{
  "model": "sound classifier",
  "dataset": "short read English sentences (LibriTTS-R)",
  "train_examples": 26041,
  "noise_aug": 0.002,
  "time_shift_ms": 50,
  "n_mels": 80,
  "hop_length": 160,
  "input": "mfcc",
  "spec_augment": true,
  "win_length": 400,
  "targets": ["voice"],
  "num_classes": 2,
  "arch": "tdnn",
  "norm": "batchnorm",
  "hidden_act": "relu",
  "depths": [14],
  "kernel_size": 5,
  "stem": "single",
  "widths": [192],
  "label_smoothing": 0.05,
  "loss": "cross_entropy",
  "init": "torch_default",
  "optimizer": "adamw",
  "learning_rate": 0.0027,
  "beta1": 0.85,
  "beta2": 0.95,
  "eps": 1e-08,
  "max_steps": 15200,
  "batch_size": 256,
  "epochs": 149.4,
  "lr_schedule": "poly",
  "final_lr_fraction": 0.1,
  "warmup_steps": 300,
  "weight_decay": 0.04
}
Rows from block 2 of a small sound classifier, named by matrix and row number. Each number is 128 + 32 x the weight over its row's rms, rounded and kept within 0 to 255. All counts start at 0. Numbers have three digits each.
After each channel's rows are labels from the 100 clips, of 14848, where the channel reaches its highest value: "top examples" is what is common among them; "loudest" is the band of the loudest frequency at the time of the peak. Only what is clearly more common there than usual is listed. The data: short read English sentences (LibriTTS-R). In brackets: how many of the 100, against the usual share in percent.
# conv: width-5 conv, dilation 2 (model.blocks.2.conv.weight, 192x192x5, each kernel summed), inputs 0-191

conv.174:153074111118125130150110125065109151074159154076149138151091146121056123129155085120128094079113112163145086104093157149097087079154094143104143095084161092148143096109092087107093165092103152081123107105082160068114145123128088160112091082117086086081084087160118134156081138159132163076112103148057143159091091087151081094088125154132137085108113085094112094172143163084069089086088161117080112129091151095156153077098130080080078143149103146150156083139094127167091143132092085083159118115104137082087148151073140083135130106168103148157090129085160096089135154084086129108
top examples: voice: male (100 vs 46)
loudest: 250 to 500 Hz (27 vs 9.7)

conv.131:145102121127113162148131127114083139079164147140150125133114147128085094135154087132131043108117097142142128051139153136032128122149077140134152074122148052146113151076111150107051157119100134146104109122121161132121144124142114136116077111097079084140089119158087125161153128160102157145126105148091125162111149116152094106154129143118142043096131141104129055156143170137089084149101150093124069146131148154144160097143096040135109154160104153145142110132130094169077117121120038122165151111057142130100144137087109046118115117176117154153112120054164133153136156038052114123
top examples: voice: male (96 vs 46)
loudest: 250 to 500 Hz (41 vs 9.7)

conv.163:097155123090142125040097152163134113186130150180114147066170134159227121099144161136135139132119142121130159146094142106135136143124173104096055170164087155135184149187144106102174135100095167180112135151116150159116119158123131142155159161206162145142172148126149131087165104106106168178161141121156160113167164140125165176140105134087076165145147126177158171114121105167157171125143150210117143157151142111149110171136087166171134099121145087165091157085182152146173148133119150126113119157136080129178142071187051153047165111142156116139151116140134133139179152151172123125
top examples: voice: female (100 vs 54)
loudest: 500 to 1000 Hz (26 vs 5.9)

conv.190:086156177128175154141173183149052151164114119154084134095139100134170150163135157163150082161128166123088165071145114118111165158123138140139094137162108102104090199161127159183104135134115045158117161159144126155104064162146144120190166146135136116142159151104175172053165148091100121157172127105168025091147153149106164130154077105163086111140123153178143130119128074162160174145156100118158150119167120151110069153133142106158140084079134090123148149118164049118143136124147112141069109179084083139175125080137134097099179135132145137106141165153108141142134124148114191158
top examples: voice: female (100 vs 54)
loudest: 250 to 500 Hz (28 vs 9.7)

conv.9:152067112109120135136115132063105158081154154079151141146094148115062114134153078115128091084110113165147081101091156144092091078148103143101143102086163096150147097113098081105092168093103156083113106102082160064116142122128080161110086084127091094080086083155125129154084136157139164078116105147056141155088094083151080100089138154122136086112107081099114088169140162086075079081086165128082114125092150089157151086108124077082080142150095142154160079132097117161097142138082091087156121113101134078082153143074136083128129107174106149155093133095156094083133156084084123102
top examples: voice: male (100 vs 46)
loudest: 250 to 500 Hz (29 vs 9.7)

conv.98:064171163139162141128166168144128132155096090118048104106129058147157127166112158159150126156146181123077147141142080114155145152109166115143080176126064155085144158171142126176130076143127106110130169160152107117120071126136124142158172158150151143125156167088174159047133157076132083112163136073137076079141118175082145136120120068164084136164129117148152141076103071150162177117145051147150145117154091126084047173136134132121161106063157077100139139126160104111171103095173153125067129149128073120148097087164120137118146143131138133083145146158083141116146095165141171164
top examples: voice: female (100 vs 54)
loudest: 4000 to 8000 Hz (25 vs 4.2)

conv.22:133058131108085119162171156120136071119135142131130096130066145155114097147126056056140110134123076176121084110138136085150161133131177132162149182094101140141123142151159138111087113160173128113090093090146155114127126106102110189090037084148059146127094089130168067161100168133185136131048125114117145135100133073149105165126192125097116103158111126118109143100129158114053053131132131133136120183127133119139160133125151091111127122126090132121076133086125137195125113119077148102149186085105114103081149121114102105072105135175128178137160039099138092120186128088098110091
top examples: voice: male (94 vs 46)
loudest: 250 to 500 Hz (45 vs 9.7)

conv.137:155068119107120134144113129068111146077160159078150136149095150117053120128155080119121095084117115166144083104087158142096097083151099145100138099090157093150144094112090091107092164096110149080108112107087162064109143113120082164108082083129087091078091078160124131157081137158143164077118104144059137158087096079158083097084135153121134089115115078094114100159143168086080085076080163129085115134093153094154159078102135081083078140153099143157149085132099121171091139130088091090162127110101131077078155143071138091123134104177105149156093121085157103089137157077088126106
top examples: voice: male (100 vs 46)
loudest: 250 to 500 Hz (26 vs 9.7)

conv.129:155102070120106187061127130132100103123082140127136164157110143094128096122077091206069154138094096061135094108122139067130132131131120124106152129129155140129001114146150141095168136104130061158000107120146121138060142110115121059122083135124099147123165125089115181102117122139113140155167087117149083107102134104139124154130090142140107152103111142141081143144130090162143134136123143074140089137147081116131103145133097158126145128099100099124129107043121122062159119151109149126108137107152148124135148101133096166052062082140100056123144128132085092137070131142155155095
top examples: voice: female (100 vs 54)
loudest: 250 to 500 Hz (43 vs 9.7)

conv.189:115115120106126169064165152143122127147067112129087089137104077111148084148087112171110130151120128099109117088139101045137144128083116083131079144146089130081064162152147144136154141127130078146062114114132103141094071145131120103141115146175105152109145128083135177073130126112130111144140116068156098073122128117096126127132115100142023149135096135170125132098077074156147139125145103113144092117140068131104096148127112132138142114061098028116144124051146119099148067111118162140084124149149081130168122015134067145044136110120122087086135152136071112131087107146137158112
top examples: voice: female (100 vs 54)
loudest: 250 to 500 Hz (30 vs 9.7)

conv.23:149101074101099175054129125108109133115099159122139157173114137087105067123113099211070122125113113090167093075118149049129121113140113137091129124140126120132013126129156137095151144096173057146000117129128145131072113125119098081117093107161109160107131117114114198107118119152139164139174086117133075116106135107155114146122128132119075130117118129142100124124138118152123143123110144075118073158130104121139127116126112121134123119101095077161145086029105110108128108143106165120126157130136112122117172057109092149031105072177088093135136144100104093132068145117125153101
top examples: voice: female (100 vs 54)
loudest: 250 to 500 Hz (25 vs 9.7)

conv.53:138140132098169147048115190179080135210135178168136174098144146131209112167166149153120102153109163131138182114139158135150153152166173143137109161141096135157143171213163132144142127115080106164113142165129180165097117149133126108164179167153133183138201149142172161101155161118106175175165132139193085121155148144139184186140109147157125137131119130200121145116160102146153184133175145153145124136163166121155133173151097132156162106130117120162136159122175091156190146160151158145123098174097124122208175098202104123107125146137160108150169141147142115129127183158149175143
top examples: voice: female (100 vs 54)
loudest: 250 to 500 Hz (27 vs 9.7)

conv.135:145095054110125166049132129125126136127092150119126126165115123101124080130110110204083126134110141106153086092100148040146130117130104120105101129154108113120027130142150136100159153118175065144007133131128145134081104134125112108138112104187117165108112111118130195105110113137147159128174109106145091109126128096157132130116133132131024129104109132158103123109114094160119157123131139091117073142138098119134119124115128122130120102093102061156132102032095122117131091123097180133113152146152085136126158030101068152024135086163098080125140158128098112130075143137127159115
top examples: voice: female (100 vs 54)
loudest: 250 to 500 Hz (27 vs 9.7)

conv.29:090176130140156161134128114109085158095152109118100110086128104151128160108170144183116095094118165167095162108128133159065114154145085150113099085121133095122153167071087108172078143130131125098146139144092133110097126139133087157136191105109141096143080175143111160070140088118043125090178077150097071127131099174128122081130067108172132079136167117072109071157150116142097185129123113081116124157171141125103071133153074089124118125143159134129172062148082071157092123093178059098120166134081122118078095144122102080149085095187085162142096178173138121106168135135095160157
top examples: voice: female (95 vs 54)
loudest: 500 to 1000 Hz (28 vs 5.9)

conv.134:131122085105093180054133112121117090110091126125111126137101120095131089102101095204047145137127086066130111095139121060129132136112110110107130123130114138108000129127148145099172111104133067152000111108140115133070117101104100055121075139139091151128143141092098169086128098129139128149161093106142094094104146120131121142138101115122096159125108134129093136109119084169141124138115126065136086141151077132118109131150095152122128131097108083130119102043123140091144086128120159118112158095156134127129137084125065170041072073148096085120138119120085093137078118139155135087
top examples: voice: female (100 vs 54)
loudest: 250 to 500 Hz (41 vs 9.7)

conv.125:126048150086106081180112151082139085129154135103129107132083148128085152140144061047112128111113091187104066137078136142156117100139165142129131160095108135142154118168141105127110105130149146097131105093122144078118138089082086172089038094141073152097099057148168071145097171128188136110060128128114146141087095067149101147097183135083129112152090106120098134093139150090082057105123129144119160155094153098135144116104137109094109100138083143120041124128109132192135127097070152089151160078128106084082136159096137110119124116162121170142130059101150100105150122096108109094
top examples: voice: male (100 vs 46)
loudest: 250 to 500 Hz (26 vs 9.7)

conv.139:149066115109113145130111124068105156064151157086150136147100144116053112121148077122124091086106112163149079094097155135087099088146102137093138089092161091146136097105097086101094168088104148090103104101083159079102138128129075157105086087129081092089089078154113134153098130163133162086120096138045139154088101080148068097098135151120133090109106084087117093164139168098082079090079161124083109131099145100154159075110123077097075143147088139153160079121102121163088129134079083092158120107102132085072154133065130085118133104177108147152097133085156099092129152075086120099
top examples: voice: male (100 vs 46)
loudest: 250 to 500 Hz (26 vs 9.7)

conv.43:140116064100093177041127130120115108119078140128120146161121122088125079118090108205060133129119110070143109091131138047127126123119115112104130129147122126115005130136149148078158129103142052151000118125132124137060109122118110062122100117148112155124124128099120182094131116133124147145167078110144077102110142114137117141140111124117079139111120144145107132115115094160128143142120131065124072145138085135125106127128107136138124126092108073138128097034104125093135092130124160126108146112142127134135149064123069154034075079170091075124139129115088101149068129128138146104
top examples: voice: female (100 vs 54)
loudest: 250 to 500 Hz (43 vs 9.7)

conv.166:086153194106111035124126128115153071150136104069101099122095112134148143112128145079091156143077117085109164150122089154156113134129176141118134159076072162122153181168149098188152073126165119085198128151129121086099114090119119113115139137142114142099187142124157067114094161092105088105093155109166132128142063150115147161088133112119151169158099095146097174071127108115150134090164091168139148119118124074107110149171103174073157140107138145087043129167147141132175092121157152091116162114153111098177107152160134159179125125024122121101128051123120106080130109154161107169
top examples: voice: female (100 vs 54)
loudest: 4000 to 8000 Hz (28 vs 4.2)

conv.51:145070117104085139057106167142129110164124165162148160114105144163176096148146109102099125125099068153166132067117149107096136158148157131129133138150090106159163160155142151107152117128147165189077065087111173190100141127090130137115096140226078168163174059140093112152149158126122158196099127126171162134120169060136147181141141140099105134191100156190097144108141145124128082158177141224139089172148148124162159138204119150160136112132061132157121158116135166159156097159058152153151140124124110142191169106151100128106100130151129105138151097112140106149143166090137127095
top examples: voice: female (100 vs 54)
loudest: 500 to 1000 Hz (36 vs 5.9)