Rows from block 10 of a small sound classifier, named by matrix and row number. Each number is 500 + 50 x the weight over its row's rms, rounded and kept within 0 to 999. All counts start at 0. Numbers have three digits each.
After each channel's rows are labels from the 100 clips, of 14848, where the channel reaches its highest value: "responds to" is what is common among them. Only what is clearly more common there than usual is listed. The data: short read English sentences (LibriTTS-R). In brackets: how many of the 100.
# conv: width-5 conv, dilation 3 (model.blocks.10.conv.weight, 192x192x5, each kernel summed), inputs 96-143

conv.76:474458420511432455497371418509474507472519435440460482470486489426478440511504547380506486452406502405497529507482375505413476528477502446464489
responds to: voice: female (99)

conv.119:515531553437481452382545544399404384502475466474439501422504516516412489464436438549517450423503401543382475456471524373551414474409503535484491
responds to: voice: male (100)

conv.173:488439426511444535519368367524467521500517440537484510457489488420491428522498523383517494440398527414510514505542349524430453518472506391508519
responds to: voice: female (100)

conv.17:393347419515437500523411442512483528479484451489510492482490488457500459495512510432486511477428513453521486523479399522426472538500508374419484
responds to: voice: female (97)

conv.93:595543511519487459546501482543474561397509505460484540513418392517494520543514479512400487495506569562542475518596488545515447505505497547538546
responds to: voice: female (92)

conv.65:483440442542421478463429391561442564450520446430446433467497476416473436529522494456521481468411568462462491524547372563443458550479494396486462
responds to: voice: male (96)

conv.75:477548569581550523482587591536492526510528532508587528540543518573506553525570570583501556537569517574488547581506593530570514587554546559535516
responds to: voice: male (100)

conv.36:489473504465495512483498462426512450420394495465555446539457477542492504425471436504423552491491432524486400474422479445506509453560552462497416
responds to: voice: male (100)

conv.165:417370488530469462455463426511474509448413482440573463540531491486485477482532495485463579521459484503454456534465434510497502561554555328432417
responds to: voice: male (97)

conv.172:507502477462513453480479472429536461434404513429501413521462467500494504426467428479442524519499437479489413475427498442480536476517494481507391
responds to: voice: male (100)

conv.41:478490486433461515475492507379422409493438464530462439488444458476446508443425405498489496459469408479473447423456493384490429453473517510502438
responds to: voice: female (99)

conv.130:452403418508448526504371387505464519489488454516497487464490488428483429502505506402501496452419509427500489517507344515421459542482524374482479
responds to: voice: female (100)

conv.60:461428425527421528499406446506444531503491417525507474472487478432478419489524505412513500438386525403494484536511361530421432557492519406484481
responds to: voice: female (100)

conv.80:486488484475496478471483487426512452453381497455516417532464454517490522392478418488458531515495428482475401476399484438485523473517508484496406
responds to: voice: male (99)

conv.186:523477441487483413531423378497474502501526495396483542500528543429483457528490521443487474465489509503530520488543442494434468489507483461460527
responds to: voice: female (100)

conv.16:524584539504565547474551585496537468582552542517471550526549547510517526514496525525610494544562488493466545507517560465533559473491445590543572
responds to: voice: female (98)

conv.51:488435440535416512514400415525462544495512418507494486474490484415493424520528526411512494445377541436506509530540307543432446552481506396484495
responds to: voice: female (100)

conv.126:441446532463498535533558504447505482429428499516598479569447477590538519473481451548428571469503456553520417483434508468541478453605560454448494
responds to: voice: male (99)

conv.99:486465496466486499475502468428500447427379491474550441538456461545491516415473419507437544500478431522476392475421479440503513458543554462501422
responds to: voice: male (100)

conv.135:428452520475460456475513523423488466442373483468539454533469466519498505413485405520462545500474431505481380490436493444521495471525504460447417
responds to: voice: male (100)

conv.32:511499519499534482469542515454514448425429536485538423548448434527489541460501423521403544532526443529469422493460521460521532494536537492506417
responds to: voice: male (100)

conv.162:549526420512581564509430419504576518423462567554571544534462484493527515500514497427407572571547480438514458522494502509427585515560467471549508
responds to: voice: male (98)

conv.53:484435446494428555467394387516405493545545442563469495459517532447449448518490522418552524444400514431449550479545371502446424505464534395523518
responds to: voice: female (100)

conv.85:502506448470505500551455479457555487378414495484502460535399415447553460458478438451406530504493474415556395480483481471444547469522436492507438
responds to: voice: male (89)

conv.42:500461498498485463472517456476492470414445503463540416539487462532472511467496452508381533502482453538464440494450477477503518504539568436484402
responds to: voice: male (99)

conv.57:448520586567520546471596595521500502537510490519558509513552543561494498490561551581526538492524492579473546566483577518585517590534562549527499
responds to: voice: male (98)